{"arch": "unet", "model": "image inpainting model", "dataset": "Sentinel-2 satellite tiles (TerraMesh)", "train_examples": 72500, "image_size": 32, "grayscale": true, "crop_scale_min": 0.7, "horizontal_flip": true, "translate": 0.06, "task": "inpainting", "loss": "l1", "norm": "batchnorm", "activation": "gelu", "channel_attention": "eca", "widths": [96, 192, 384, 384], "blocks_per_level": 2, "block": "sep", "dropout": 0.05, "attention": false, "upsampling": "transposed_conv", "init": "lecun_normal", "residual_init": "none", "optimizer": "muon", "muon_scale": "match_rms_adamw", "lr": 0.0048, "momentum": 0.9, "nesterov": true, "orthogonalizer": "newton_schulz_5", "adamw_lr_other_params": 0.0011, "magnitude_pruning": 0.5, "steps": 4500, "batch_size": 256, "epochs": 15.9, "lr_schedule": "wsd_sqrt", "decay_fraction": 0.3, "final_lr_fraction": 0, "warmup_steps": 90, "weight_decay": 0.1, "adamw_weight_decay_other_params": 0}
Rows from block 6 of a small image inpainting model, named by matrix and row number. Rows with one number belong to one channel. Each number is 128 + 32 x the weight over its row's rms, rounded and kept within 0 to 255. All counts start at 0. Numbers have three digits each.
Before each channel's rows are labels from the 100 images, of 14848, where the channel reaches its highest value: "peak at" is the part of the image that holds the peak. Only what is clearly more common there than usual is listed. The data: Sentinel-2 satellite tiles (TerraMesh).
# convs1: first pointwise conv (model.mid.0.convs.1.weight, 384x384x1x1), inputs 192-383
# convs3: second pointwise conv (model.mid.0.convs.3.weight, 384x384x1x1, transposed), outputs 192-383

peak at: bottom centre; middle right
convs1.291:135114128086143125120132161234122155135158173133094131128181128128128044128128128128128128088128127099139127118109128185163141218146062128155089194130128128130128128133104129143189128151128128128162121060128128133128227099108117134161145128082194150044138128044098128128142128164128142188066128128127147115136104176141182178117135213109128110163128132128128128128128054171128155148091128205103128128112142128128163173128101140125116128075119068135107023128128128128128128128124128163128128171132095128176170104146166128128128132095168182131139128128133040128136154149141128163
convs3.291:128083128109169161128169088128128171128128128128128128128128128128128128128128137159128111179128099146128128128127137128136128081103128074056183128110135128106128128156128128128128083100079143098134120128128200167110190118128128074173185128128171114079077128128203099128128075128128128128078092128056105128157131128151128122129140128149126128128128107179167159170144114200128128128128193128103128122128126128181182130128128128087126128085128078102157128128128111128128124174157179175187158095092112128128145128139128144128153090100128192175178086128128116085128128106128137079

peak at: bottom centre
convs1.247:128109146128168142091128128101128200141140089128114088128128128128116128128128013128128170116106210147130128148128128117128128155128190073103201207128174177128184128128059131146165128110128128102191155119128132128057178132128128129129113173142167149164215128128128139128112128180124153128108128111184170059075128092128120142128165189140128128128124128131112165137128124100128060116110092128128128005133095128140169087149193121137128128178178100096111159121109116125110103128128066120156128208092139128108176128186097128128142128128115135103114128072120111128088088154128128103
convs3.247:174128138173128128128128123134128128183128090128128078128111128128128120128143134128128106127074164128195128136128155128128128190128112128168128128128128041089128128128103109089128128132097128128128141085128040128139048096130128129106128198128142092128151128128128080180128114128114128034119128128128128124128128000128077128128128199087108128128128128076128128101128127082152128128128128128145128128075119128084128128141154128128143155180128081128084088128128128211128143128128128114059090062079128071157107113102023128124128128128119128108058128056128128137128128128122122143

peak at: centre
convs1.123:128253169128128152114128059128128095057123088128128128166183128175128165173124101126128169128128128128130128176162128128160102105128114166183202128128128128128117128128164099139100139128145083128128093128098128154128073113084086128128128160128128145100081163118093170128206095162209133204169128107141089128116077161104128128129109128084081158128128128075128217128092128072128128128159173079091147128155160150115204103063111128128210128150134101146128128168128128128164128128097168128128084201128153152181128114128152124084140128152128128128141128148128136090166100128085128120
convs3.123:128128128128188176135128128128081128071116128128128181128078128128128162128086180112128128139128112123091142093128128117128060067165128065128157163128157128128180189128110150082128128198191128071128128128112128128224128128128128128145128014128128128128128128084046128173101171128128128128128240063128128128176128182128147128116128064096128128128128128181189128128128090128128030128128155128131128223128128162128128128150128128128119128128128128095128047128128149128152128128219140128161177175135128128109130119128206128128128125128128199128136128131080128189128146128128128128

peak at: top centre
convs1.180:127128128128128128128131128128156128121154128128128123128140128103104128106044128128128128116128128074128128128128128128116128128128137123128072182128086128129128148128145128128128124120128128128128128128128128128096141128159063057128128128128128061200128170128128128134128193128128128128128128140089160128128128128128143082139128128099128074127128128128128128111128128128128128128180128091128128128168128255128211128128112149188128128191133044129088128098174128128128135128087128137094128128128128128056095062158255128185128128128128128128128120128064100116128128128087128128
convs3.180:128128128128190128136128140128090082106173128128145128104128128106128128156155092154060066124136105128141128110128122109140156166128128128128128128139097128128100097128128145128128181128128109055128128128119067111111128055016189094139176010128156079128128128232128128147128164162144135128082146128088128224194128157128082178128136156128128098087125128116128148148128101128128134152128176128097088128128128128199218128102126128198146255138120152140163137186091128101128128128140124106150175128204156128128128161122148128135128128128135128083128138128128185167128114128126086129

peak at: centre; middle left
convs1.153:128144128097128157160124110128079147128095128179128128128128128128161130092111128128086128172162128112134097202128161134131128112128128100109166128156188128216097138090128115149095090120129130128069095114128128128125138122125174136093136128128123139128203108203138234100073128041170128244125136128128160162161128137128149126128128128122124103128166024101096128076128121023128131128107089119138128118099103222102107128128128129209128128128173128128019128128124146086197086106081128128128128128128128128128128128120131137126128128096102108070105131161050094182058128110149156189
convs3.153:085107128128128166166128128098128124128128067128128128128128121128183128128120162128128191105178151128126056093152105128093128115128088128135102161199128128150095128128128128128181205208128128134128128167171125128128128149128128128122147128128058132128128141138128115093112100128192128086128128088207128158056174128128128128128128128147181128153077128128081128150128128128106255101064029024128091122158101128085128140128138139141185128054116029079128128128123128128120111128128200184176128180128128128128127128132147136189147169076152128128210094128128128128128146128128128128

peak at: bottom centre
convs1.365:112137150109055129084128148115157128134111077119128107092128104128199128081199143123161128128159101128128129140070196077146128168128128152210128170138128147120187113101151122141121193142139142128129164079143150062178197187187128128128155120094150085128089094013128157105130105150179097128077128128163119084128131114115150128040162128113128128111128110129112131107168128128128121128054110107075128128128119191163076048100128119128146128130128173096083186131146129128160146110140096128163128128193105168123128128144111076128112128100105137128118102187099096134179104144073128131
convs3.365:103128128128128106128113122110128056128128128081113128147128128077128128107137072128128037120128140189167159128128145128119182128128128153128128163188139116128137184118128050115047128128114128073054000128128126120150128104128128112056105092093128151165140128128128128128089150128128149128128128128128139128209160128128128155128128157174112128066128103140109128078128175125128128128177056128128128128128128211186187079128128166128128128128014128254128128128109128142136128128158166128099136100128128157108167046128168076128128128115114140128128133128008128160128181128128128128

peak at: middle left
convs1.362:128135128128128128128149136184128020128128128128128171128128128128121128134122128128128128128128128128128128128128128128128128128128099128128000092128128128128128128128137128128163128128104128132172128212124107128128107128157128128183128128128128128128167168200128128065128244128128128128128128128128128196144153128126128128128128167128128128175128128123128128128128128128128062128128128128128128128128128207128128098127128129151121107128065128128128128128128209128128128128128144078128255069138128181128167025128093128128128078128156128128128125128128191255128128124128142128
convs3.362:142135163128153128151128113179092103128128128126128086128128128147115081134110092128076128143129128128128112128112083079116128128087128170117128091116128156128106101154128128128127116069151165136128142150023128151070168128172167132128128151128128128182084128128102128128152153128128111116128113128128072128118151094128099128128096128128128138128128111120162142133128128128128120128128128128128162128090159209176120128128128128028128070130128094139128128107128128128162128128128128140128128128128128164138116123118128128128105110126128128128210128062184117137112124128127149128

peak at: middle right
convs1.306:185128151166075138066146128170092117128141124127128073089128128177152120128128113128128128143093128128119128133168108128128128176128110128128182070128125135034102128098126123128148128128090128122128136060092128128173159136128128207128130128137128150124128166128128188130128105031095128127128085128096169083128125121128180050128092128137140086178146058128145134128115129201173128055128128128088128128143128150118175128128061161128147109145196128164089183144144087128128068161203183070143128128128128069149114154107128169128096140145150128168128063128120121128137128075082182088
convs3.306:102128128128139128123184128164128173154128084128128128124188128128128128137128128070128094072128159128128128128105082128128128102116128135128048136121096126171188169211134063099128128128128128128141128196102080128128128128128128128128128128128072098128128128128128128128155216130097126128128129128128128157114061128152128128128203158226123128128100147159160189128128128128124226128164109156178161169072128056128118128128172128158184128128128190126128128128134218128128128128128130205128128128062128128121128128128176081118128160104128128145225178125128107203186128172128144147

peak at: centre
convs1.278:128128128244128128152128127041084128128128128128128128128066128142128128062128128128128128128072128128128128128128117128128128128128070128160000117128128128128128085128138128128130128119128128128128128255125136128128128182128128166128061128128175128128128128128128128128128128129128128128128128128128128128128128128128128096128128128092092163128090113128128174128128128128091244128128128128128128219186128128128138128128128128128077128128114128128204148128128128128144154128128128128117128128128128128204030087128128128128128064128124128128128102128128161128013128128128165128
convs3.278:168171128141128093111128128097063128136128128121174128128120128156148128128128128128128128128128128128128091194128128128142075128183128121128121128135128147031128128255162128128128128128169128052128128139255128128128120128180239128111128114123128128128128128128128128170128169128128128128128128134128084128128128205128128114100146172172128128160128128128094137133132128128128128128128128105129128090128129012128254156128128124188073128128128128128128128250186164178128128128128128128128128140117100092117128061084128128109128128127128157128084104128151082112128128080099087128

peak at: top right; middle right
convs1.118:128128110128112123024128128201101122128054128094109128144142128128128178128152132103102066128128128153127193078128096128153103150083128128032128177127128128128171128128128128131106087047123128128128162052177135153122181128107102128128103128128128126128157130026128129164174140169128130081150174121128134213150128094136128117128117089061048088107107145129128128128128128125156128128150143128139144137120123122144208128128073171128080128128113012161128093135128127128128128071077128193135151162145145181198172128117255122125128128136151128128145117133087151120128171128120128110
convs3.118:157128128128128128128128096128151128103128128128128128171128128128128083128128094128198073161114128128128128114129101128143128126106128020106105096058128117128128128128179211128107128128128100127130128112131104000128157038071128099105137128128128128128158128173102128099128074072097128110128099128035064174226128128031128128100078162128128192128138128095134098128128128128128128177128114088128128128128128128128056128128031128118128128130128128128128196128126133090128099128128128097084049128135128082128128081128128128115171128174057067088084107128138128128128188124115113113

peak at: centre
convs1.254:128180114145110128180173128128128128147172128128128157099000150128111128103146128116128097125125128128128128128128128128162128128128089153152092128128085128056128128193099128070188128128121128128153128128128128128166226128128128129128179128128088128107128104128128128128177114128039236128128128128128246151128190148128139128128128128128128099212129128150128124136172128093124101133145128144116128128128128138128095128123124128128230128128215128128150128134095124128166136128169113068107142128128132128148139128185156035128112128193128128128128164128052128128128202146128108145
convs3.254:128113180168128128128184128128200022128197128088128129128128189128151128128125160128188128128128166128137128128128128128125225141246059128071128128089128128089128128128128223128041168128058128128060146128128106128128128110128128128118123128128128105071128145158128038128128128128128092083075130199186207128128128128080128109108128128118128128132186128128128073155171128128212081199128128068128128084149128093120128128128140110086128128080204128128147176062144128169128128092128127144128132128128128128130128128128113138128127128128057128128128094178148140000128141096128128142

peak at: top left
convs1.285:128195128128134128128128128198128050128139128090255192128119100095091119204128128128172128170161094101128128000147147128094115105128128128128128128149109128128128024128072110128128168100187128128128128159128128128145128128128095110160128128128128128158130128128128148128128128128092162103117128128128118128148128128128128128128128128127138119128128128128168115115128128128154128185128128128139128128128128241128215128128177128112128132128128060128255128130128128119152128128121128128125128128229128172128128101159128128128127128109128169135128188128128128118128128128128076183
convs3.285:128128138142164128162128107147113128107124082128106113123165128048125128128128122126082116128083017057151128128128142173078128128128153128128128119128128128128127128133128179128128128128128128128163140096112158072174121102128128128128146167085128128128205128188128094128105161065128100114128220165088128096128143138000128135112128128154128128128128128128128136150128128122128080128128128086128171129134091128128128128128128115138209000128184087161116151093138152060176062128137128094128150189110108099150128128128105128128154128165128128160128128128108128106128178141128128144

peak at: top centre
convs1.359:128128128155128128128128083128167128154128128128198128128128128089097128128128128128128128128128073128128128068128128128138128128128128064008143165128128128128128238128128128128128128131086128115128188128128188148128086128255128128161129128147128128128128079128128066128128128128128148157128119128119128128128128101089065128128091077128128145128128190158128128128128128128156083128128128128128150128138166128128186124105128128137217128139226128128104114154128098128128128047118128128045085128108123128128128128128169128128171128128128128128014128128128128211109128128128148145
convs3.359:181128128128131184128232165128128128139128058128128128128128128128128128128128098128128074162237186154128128170128152151121128128141110145128128178133120103103103128169200128128153128128160155128128128128164143121128129104213085128181128151181128128128141094099128128128128099128128128173128128128254128182102060117088128128123083128097128128091128157151144128128088240128107058082128128128092128151165128128128160147128128128128128083128128088128128128128090106125128128128128140096128149128128128121097128128063128076128128128128128207128127251153128128128018128206112128128

peak at: bottom left
convs1.199:130138201128107146176128093128128088128107128128124128167166129140101128143144128128128134128108130106154128042128107128128087084156185024107195128122000128183043112058128108188128128080057182128080128151083108090117127128128128131099061128144181128128099170082086128214128128128128198128128128139128182110128090128128128128063109078099128128138128128170128178128128058128149128128132128128128128079149069099128099068137225133128101156128128128128214128106137128049128128080139062140128078128056078164113128121145128107128128128128188128103128179128071180120180175103096185179
convs3.199:128128128128120165128128095063146116038128188142128128085128128072090128157088114074128193128141128132128128128128072190128147170183128128132098107149128084128071142092032192198128128046128128135074172128119117128115128128054128104128128128128128206128128102178058123140128128093128168081128128128128128128128173077128183152164128128128128128147210167128153140109128128159093128128128066128112128045128128164132128181128170128144091159128128128128163128128128128127080139203144128128128128128064210144142046107101159181107128128128128128125093164128114128046088136128141128131

peak at: top left
convs1.159:128128128128130128128128215128096128128073123128128063128128128128128128175128185128128128128128128093128128000110138128128128233128128128128128128128128128173128042128128128128128097128128128128128128128128128128128128128128176116128128176128128128128128128128128128087128231128115128128128128128128128193128128128128128128128128045128128099128128152123084128128128064128128128128160128148142128128128128205139128128219128128128111128128128128128128063128128128128128128128115128184128128077246128128128128149128143128128128128102128128128067128128128119079212128143128102124
convs3.159:128128128151142128128128128155135151110128136018107178128140129128128128187128128074128126149128206144172128135128114128146128126128128128171128098128129139140128125128059128153128140128128128095128128164140128177155128128198219108128160100083098128075128184128105128107128249087128155128152128179128117128128078167128128128119128157174141107128138105128128128128128128090128128106128128128126115128148128144128128128067134128128075236197128128128128083101128128169023108128178146195119128128128128128138161128128128131186128047128152135162084128161128128128128128102128092156

peak at: bottom centre
convs1.336:123128128128128101128108128128128128128067104128128090128117139134035050128167165123128142128128128072154143086128128096096128174128128164137128152128094167095151095128117073199128128128112128158128186085162071128128138128112128138128141181110088128128128126088128125128086181125128128165128128128128114128128155079160175106128054139096141128128084128106128086128154118128122128139109128230111065128128092176128139128128158202068158114138128145085204139128150128128075128104128128128128160218128142131114148128128128128233128119022128108128128064088128112107128186132128152128
convs3.336:129128128128128128128128073085128128091128065195064128091128128133032102078128128163128128112139128173170128128086094197128129089128128027128128163128128128228128128128083128124099128036157132135089119128128128128126255128128051101128194128128128128128128147123077128128128128128157128113170128182174128128206128128128135175156128128163128128112128128123128159116128015128209128180128128198191199157166110091128128128128128128105100128128128128128119128159128115128108028128128128128082085152107128134149128128174128128128171128200090128175176098128070128128128144121116085095

peak at: bottom centre
convs1.307:084168128096128128128102142128128128128078133191087130123128081102132128128203069128113147149128192180129090097083128178187096145113116128128106128105147140128073086172131128166061082128128128128143128128128136128124194088128119128128128128171154111088155128173128123128128135102181128128038080128115208140128128128128133173128128083128122128086138128128110073128128094128128128128152142128099128102146128152148130128130134128128131133114128137122128062128090096109128130100147092103109046128128148133125128128089050128128128170101131144128155084114128070128140142198128131140
convs3.307:087116158128146128128107175156128188128128128128042178095227090069128128128178128128147128128128128173128228093128128128128132090108128128128128128092128128099196218128128128061204128128157128124150161128122128128128128128129188143128146116128163128128153128137182138128078128128128077128128119110128128126204162128128128198128128130179128128136110096120220122155100113165128197128128171128099128182128095128139128128128128128128140128111114128128128169128128128128168128128180128128128113166128128128128141168166206147232128182076128161128223237128128128128128181128128160128

peak at: top centre
convs1.276:128128128128128128128128128165128128128128128076109128128132128128128128157128128168128128139216128115128128128128128128128128128128128127142174128128180128128128220128175128128124128128164128128034128122077128042128082142128128087122114124128074141111109128128128128128128131159128128128128128117128142128128128128128128128102128128146128128156128094074128128128120128128128000128096128128111128128116128046128097066103128128183128134111128128128128128157128102128117140120032094195128128054253128167128128128103225128120128128128128128128008086128128128238173089128128128164
convs3.276:172176149128128128128075152012072037128128128154157090114128128140128128128071128128154184169194128086100128167212101128128128128128093128128157128091128052152128128128128128128116038128083128117050137128128144128128128128128128128128043128165128191128128128128095130088128061145128128128222128128128063063109128128128128113128187080128074128128128128163128128112128050143128128093118128128182128128128128086128128128166128158107187102128151128128109128038128128091128128099063128064128159158128128128136144114095128098128135128172103147128128128128128067093050128128102128096

peak at: bottom centre
convs1.100:128128128165128103108072128128158128130128128183093128162128122128138152120057086128153196128118128128134128128158219128128128097044116115178080173128122128125128143182097156128128128173128104105128128159141128104119070111128164128128200118128129128137120185091128094131128188158194120097128128055128128144128128114128100193115073127128119128060128086128111128128128000101102069137128115128110128128146128099128194128128166093128089145115128174102128130128127120128128106045128128150128106152079128110128091098064162089128123128094185096045128140029152110176096115181153135128
convs3.100:199128128202113128105116115128079128091190122127128128128177138091156117078128171184128128157139128151128090128165128105128217190128128128150172128097128162128161128128128128066128128128128180130128128128153128084097180093128128128128128164088090000064119171146128128128080128128128152128162126128160128128132128128128128128128104058128113051143140128128146128104128148064128106099128128123153083128128090119144069163162128128128193140128128128128128128078128128184131128123128128119128119128128128066108142128037128128127128128216128079128109195184128182139128128128128108106

peak at: middle left
convs1.292:128128039128128035087128105128102128118201192091128128128128128128128128128128128128100128128169076161090128128154128074127128128103128128128103128128128128128099128128128113124153025161173105128128128161128128128128128128124196185128128120128128104136161148128128128128128228100201128128146128128103128128128128116146085128128128202105128128032128088128176088044118128083122128128126128121128138128128177255128133128128128126128128096128128215128066128128128156128128164128176128079128190150116128128128128128128128084128128128128128126098128128128128128082128128128128128200
convs3.292:128144101138110178114128128073119137130128128137128139150128128154128128128107152128128169057099112123085022128128083182128130120155128176105128128128128074128128168163128076057110150128068070117074087128128209109128114128113097128128111128128125183238128111169143128128128059128118128128128128063128170128073156128233081099128174128128128164130128128128098074121128128063128200167118079182128144128128128128103037128130128168135128141128112104128128128162128128144128128068018066121107153180128100075112128167128095160177146128128096106133128128128087128128128128128128128077

peak at: centre
convs1.309:121128128128128128128128147114128120128134128128159138183245128145128128128128119179128117128125128128127128128115119078128128085148128091114128128154128100142040119054128097128128117130115161135075159101128183155159128094071067128128128128148183152152140151128128128128219110117128182159128128128128068128166123185128063128147127128141041128127128128128095113150128098100146183077072168128086128123171128146184128191128130137195132113094097128128128118103225174075212191131111128149128114128108150154121139109118128094131128128116128191128172128128128128127128156162128128108
convs3.309:158128096028173090128169143160128184117078190215128128113135128115128083128128128128128128128147061158128220102128128127128128051109128132175155120128128128128148128082128128128128061137128128056119128166077128141133124128095114175128096128052128154154128128160187097170126235157109105173128128128168038105128128072086116152076128128128128155146082128188128128128143124128128110128128080128128128128128128209090119149116128102128101128128128128128128121154151172128129128128183128135129128108128128187128204185128235101145128128128128128169110128128104081098128128137128170077

peak at: middle left
convs1.151:117049113142157100128128181128114151128128054128115128128128165128102128128128128128128128128039106146078128128128128128113128127179145128066128147114107128090128121120083119128166128128097135128062112080160147044128138128078061100166128076128086128136103117165088198165128128128106128128128128128183128128209114078074165128128127168118155128128130128128130112181128128110128128211129173117114128128114137128094063181122099128128144152117170128128183192128081128066128128187216125150062153128161128123128152128153172128128128111137127128133169154128113151158113128164063128135
convs3.151:205161186112128103089127103128120080128183181094021117152118128080073078095118128128181068142128139179128114128085096093128128128157082093097130065053088130143128107148128238128120128089162119106141178090128104128100128128112212120097172149196192130117128092128128128128128140128128082128142057145128128128170202127128119051128134144128128146159199129109123128114128128128128023087128128128138119129204128128128128128091106020032115165148128128128135128128128128128082108143128128128101094082145128069128128124140081128093112128130128065046128185064167162097167088128145128078

peak at: bottom centre
convs1.56:155000091128128093128128128128107128115128202104128128123128128128128088128224128153209148176128181128128128215128140128153117128128034128128076112103144128128128128128167128178143117199128132128128128255088161145105128133128128191128128128125221128081128139128128128135085128126128137128128103057199128128128138128128144155147093128128161128128171175176128128135128128128050128128157115128154128054084128031128128128128128157128107114128128160128128128128128128069128128128123128128128223128128128128128128128128051124128144128145128128092100128128114128210099120047177128128
convs3.56:128128128128128108087128090144128079128104128128128128128128128104192128089161174078128128099102128126128090114128128128128128128128128128128128084128128128056128155138119128128128073123099175128073140162128144142161128128128128097128128197182135145128128096033128072128102128114128069128100133123128093128177128128061125128083128088128128089128128128081107128094098128149147049133165144128195201192093123255128128128079128054128128128128128193133149128128100128035200082187128128139142128177165128159096099063075191128104128167128129128138128128000128128128096128188162128128

peak at: bottom right
convs1.77:124165128103095128190128128064182083128128128025037128118162128128202128128128063120128128128128092128133134128128150204128128112128128139128128128154175128099145128128171178121128128162040150128070128128094206093143128165128092128121128135128128161139128128128053151128098128213128128151128128128128128099128147076148133128133150128128082128128128131190129113154128144141096128124128092128128115139072124120128128133128092158128128138114128128130162100128128128141179128111102221128214128128090193128135128207128128128128193129128155128145056122044227128128097158128133070128
convs3.77:128137099153173128128128128184128131128179128128128137128128144128128083128128126081175109108114128128163128158121128128128128128128128128128130128135128128128075123208128107128192160128128128143109126182128058115091128128080128128128128172128128128128128128191128128128083128066128128096128255128128128087128128128089087122128100173128128128128128128068126096128128085150128128128148156057128110128128128128128128082140128128128065036184105049132127121125122087164128128128128148059128122128128128166109110128123060128109128135087128128128128198128147252128128171186128128128

peak at: middle left
convs1.109:107128101128128128128136128128140255128082105040139128128128128140128150128163128128162128153128128128128212128128128128128158128128128128108120169128128128134101128128128128128134128128071128128128086136128128151128128128128128051128087128077128128150093128128231122117128143128128128128115128128128128128142128151128128151128128255128128128128128082126128050144128193128128098128141103128128116100128128128062077128128128128128128128148141188128165197128128121128128128128128128151128128163255128106128149128128009128128128128128128128128229128119154157245128175128134087128
convs3.109:124112078083128097128128091127128128128100139128128128128111128128128128168128128128128148119191141120099128128120128092128128128128135089128118091128128128100130156128128128128168128128205084128128128128128118131080119128084170128125153128128128128156134076141208128128128217128100134042128101138069105128128077137146098119170169197159128080128128171128127139109161128099132125128110128128128088152120128165128128128128128128128128128128128128164061053103162128118062130064113142128115087119128128110128128122128153129128128128128128145128071128108128148128103128128119128128

peak at: top right
convs1.121:128128128150128128166054150128128200087128128217233128128183128128128128135128128168128068127128128128128249128128128128128128128128101134128128128128128128128128128128128128128147128128147128128128160136093128143128128128128128147128128128128128151195128128128189128128128128128128128097128128128128128128128128128128103128128128128130128128128128085128128128128128128128086128128131128128128139089128128128091128128186169128128128128128194128128128128128083128246128128151138128128131098128113134128104128128128255128114094128128128128128128128128099101145084236204128104128
convs3.121:062128128142129152128116128128110087150128098128128071128128112128128125136128083128019160133128082128195128128123128145101128165103116128128128081165128128160083156128128167210097128189142127101186174128128128110066128128128128128156128128128128128152128066146050128138145107128128131128128128101128128128176063118128219127128128182123111077074128100128128105107104092128128128100103080158095145128082044128128239211128078142128128128178128128128191128197128128128176128157150128130128135090128128152131128158140128149128128128128128128042128128128119128068097184128131128160

peak at: middle right
convs1.156:128128128195128093135150099098156198128128104128128128163128128190107130131128128098128166128097132128128085173128136134128128075067123128094128146055122162160198175160125181128106108117215128128128092136128128116128168128154130128128040152118110128167182068118128128167098128128128039152157166128167116128107128128128128044128075128146170179128101128128138128116087072128128066010101199128189128173128208166128146116212097123150103128128084112086128128128128128128141106238128128128151115128128128128134128107128169128128128128128128128128128139138132114132128128210128128128
convs3.156:063142128086086128164128128128128128170118138128168106128132128128128116143095105129128128108116059083128110128128128128126123092128079128128099127128155117057099128128128080086120128128128128128103126102128130128079111128128128083128128148128115128128140146070128128057128079128102180154128128046128128025128155148061128128128155066084120128128128128091094131128128165128126170144128128128128180113144128011128145128128157174128128078123128128128128088113128089128128128128091115101163200128128094128130128128128180128128150128058112048128128128176128249128129084183119138147

peak at: top centre
convs1.288:104128130128128128128128128128128128091128128079128128128110128098139187128128128128105128128128128128128128249128098128145128128114128136191111128128137087128128128128128144128073148128137128128128128128128128059137101128128203183128128128128128128051128128128128105129128255128128128128128128095128128128119139130128128177099128128128128128067128128128128163076128093128122001128128128128193128255128128128128158128128128128128128065030128128128121128079128128128128128142136128098128167128128128130128128128128255128128128128128160069128128128128118133255128128107128128128
convs3.288:128175117128128128128128166071112128127166056128128116128177128128128128128102150128128117128138128059074128128128133128093120110128128128128125118155128128128179128128125148137128128062128128128128128108018128110128128128128069128128101128128128128128128128128128131128093129128140128117128128128076170121128128128036095128128127092128059128163128128128128128093128170183084096199128128128128128139166212085128109128146128128072162128128180128128128132128128128132057137158128102128095142128128119128136092127128128128189132128137108128145255128134128119128128128084150128128

peak at: middle right
convs1.358:128133128128128128128128155128118128080075255128048128128177105128159071119031128110192121086179128128145128128158131152173065174079128128128128128139083128000111105113128128128117128255144128128081128063128167128129116128128189181124139128105128128192128128128119128128113091121128128164255200128194128128120135128128128136091171128128128128128128128128181209163128095145128128127032149128139128128128128128128202128138101128128143128128084096128128124128161128128160128158128128079128189183137128150190128190128129149128128128128107067099128128144128128153198161128128128150
convs3.358:128169128078128137128154081128128128125128128063128128159128128063073128156101195132128128128110110128128128118128128128128128128210128092098202128093128128128058135065128082128116099120110024083128080128128128128128128018128128120128128128175128170255128128128128128138124128128147130099117219128203128164128128184128167141116105109156128047128128126128134127124128000148093128128128128128159155128128102131106091128147110128083128128128049128039128128099114128080128034255128128128128128128147128128167103128106140099192062129128101128128128213133143128128128128172128115114