config.yaml
model: "image inpainting model"
dataset: "Sentinel-2 satellite tiles (TerraMesh)"
train_examples: 72500
image_size: 32
grayscale: true
crop_scale_min: 0.7
horizontal_flip: true
translate: 0.06
task: "inpainting"
loss: "l1"
arch: "unet"
norm: "batchnorm"
activation: "gelu"
channel_attention: "eca"
widths: [96, 192, 384, 384]
blocks_per_level: 2
block: "sep"
dropout: 0.05
attention: false
upsampling: "transposed_conv"
init: "lecun_normal"
residual_init: "none"
optimizer: "muon"
muon_scale: "match_rms_adamw"
lr: 0.0048
momentum: 0.9
nesterov: true
orthogonalizer: "newton_schulz_5"
adamw_lr_other_params: 0.0011
magnitude_pruning: 0.5
steps: 4500
batch_size: 256
epochs: 15.9
lr_schedule: "wsd_sqrt"
decay_fraction: 0.3
final_lr_fraction: 0
warmup_steps: 90
weight_decay: 0.1
adamw_weight_decay_other_params: 0
Rows from block 9 of a small image inpainting model, named by matrix and row number. Rows with one number belong to one channel. Each number is 128 + 32 x the weight over its row's rms, rounded and kept within 0 to 255. All counts start at 0.
Before each channel's rows are labels from the 100 images, of 14848, where the channel reaches its highest value: "responds to" is what is common among them. Only what is clearly more common there than usual is listed. The data: Sentinel-2 satellite tiles (TerraMesh).
# convs1: first pointwise conv (model.decb.0.1.convs.1.weight, 384x384x1x1), inputs 165-219
# convs3: second pointwise conv (model.decb.0.1.convs.3.weight, 384x384x1x1, transposed), outputs 165-219

responds to: snow or ice; main land cover: snow or ice
convs1.382 [128 111 124 113 128 231   0 110 128 128 128 128 155 128 128 128 146 108 124  69 128 128 155 128 175 171 117 112 176 155 140 128 128  90  49 166 111 112 132 201 128 128 119 128 128 128 138 180  85 128 125 155 128 125 160]
convs3.382 [128 128 231 128 170 111 104 128 128  96 122 128 128 128 128 148  96 128 128 138 163  64 128 128 147 131 117 128 151 128 128 123 128 179 128 128 128  74  96  81 128  64  88 134 128  85 173 145 178 128 128 105 128 128 124]

responds to: trees; built area; main land cover: trees; main land cover: built area
convs1.347 [189 128 157 128  94 214  48 161 191 131 110  87 161 128 128 135 128 202 128 255 199 128 126 128 151  97 128 128 136 204 128 128 128 128 141 128 128 160 128 128 125 125 116 128 172 127 128 128 128 139 128 128 128 128 189]
convs3.347 [117 128  46 128 128 128 146 128 128  86 156 111  67 128 141 128 128 128  64 169 171  60 128 146 176 128 116  84 175 128 128 128 145 128 114 128 100  64 128 128 113  87  53 128  27 166 128 128 110  90 128 131 117 244 128]

responds to: main land cover: built area
convs1.162 [197 128 218 129 128 128 140 176 128 128 128 128 128 161  47 128  96 179 173 242 208 128 124 123 128 128 128  74 128 141 128 128 146 128 128 208 106 153 128 128 110  68 128 142 128 128 128 128 117 100 165 128 121 128 128]
convs3.162 [117 132 128 128  94 181 171  64 128 128 128 195 144 128 128 128 128 128 128 160 140 128 128  92 128 128 128 195  16 175  95 128 136 128 208  67 180 121 128 128 128 176 128 128 153 128 133 168 113 128 192 128 104   6 128]

responds to: snow or ice; main land cover: snow or ice
convs1.95 [128  89  60 128  67 151 220 128 128 112 131 145 114 128 131 102 179 128 201  59 128 128  55  86 129 128  51 128  49 128 102 162 128 128 128 116 114 169 128  91 128 145 109  78 128 141 128 128 128  94 128 128 123 128 128]
convs3.95 [128 143 188 175 160 128  62 181 128 137 128 214 128 128 149 146 102 128 128 128 128 117  74 128 128 175  77 113  16 130  79 128 205 128 128 128 128 142  70 154 128 128 166 126 165 128 112 156 129 128 128 128 128 128 151]

responds to: main land cover: built area
convs1.121 [128  92 109 142 128 153 128 110 169 156 128 154 100 118 128  38  42 128  90 223 130  99 174 128 172 124 138 128 128 128 140 167  96 128 128 225  84 128  58 128 144 106 196 128 128 185 128  66 128  91 128 128 146 149 138]
convs3.121 [158 128 153 128 128 128 187 128 128  71 152 128 128 144 128 170 122 128 153 128 128 165 128 128  19 128 132 128 115 118  83 148 128 147 134 128 106 128 117 101 172 105  92 128 128 186 107 128 128 128 128 161  92 128 147]

responds to: built area; main land cover: built area
convs1.152 [173 128 134 128 146 128 244 128 128 189 112 128 152 128 120 128 169 178  84 241 136 128 160 128 128 164 128 133 128 128  97 128 136 194 128 128 108 128 128 128 115 128  62 125  47  99 150 128 100 128 128 128 128 128 109]
convs3.152 [128 128 128 103 128 165 127 128 105  96 128 128 157 128  79 194 128 128 128 173 133 128 126 128 173 128  77 128 196 196 128 128 133 128 128 128 119 128 128 123 188 128  99 128 128 159 130 157 128 120 153 218 128 128 128]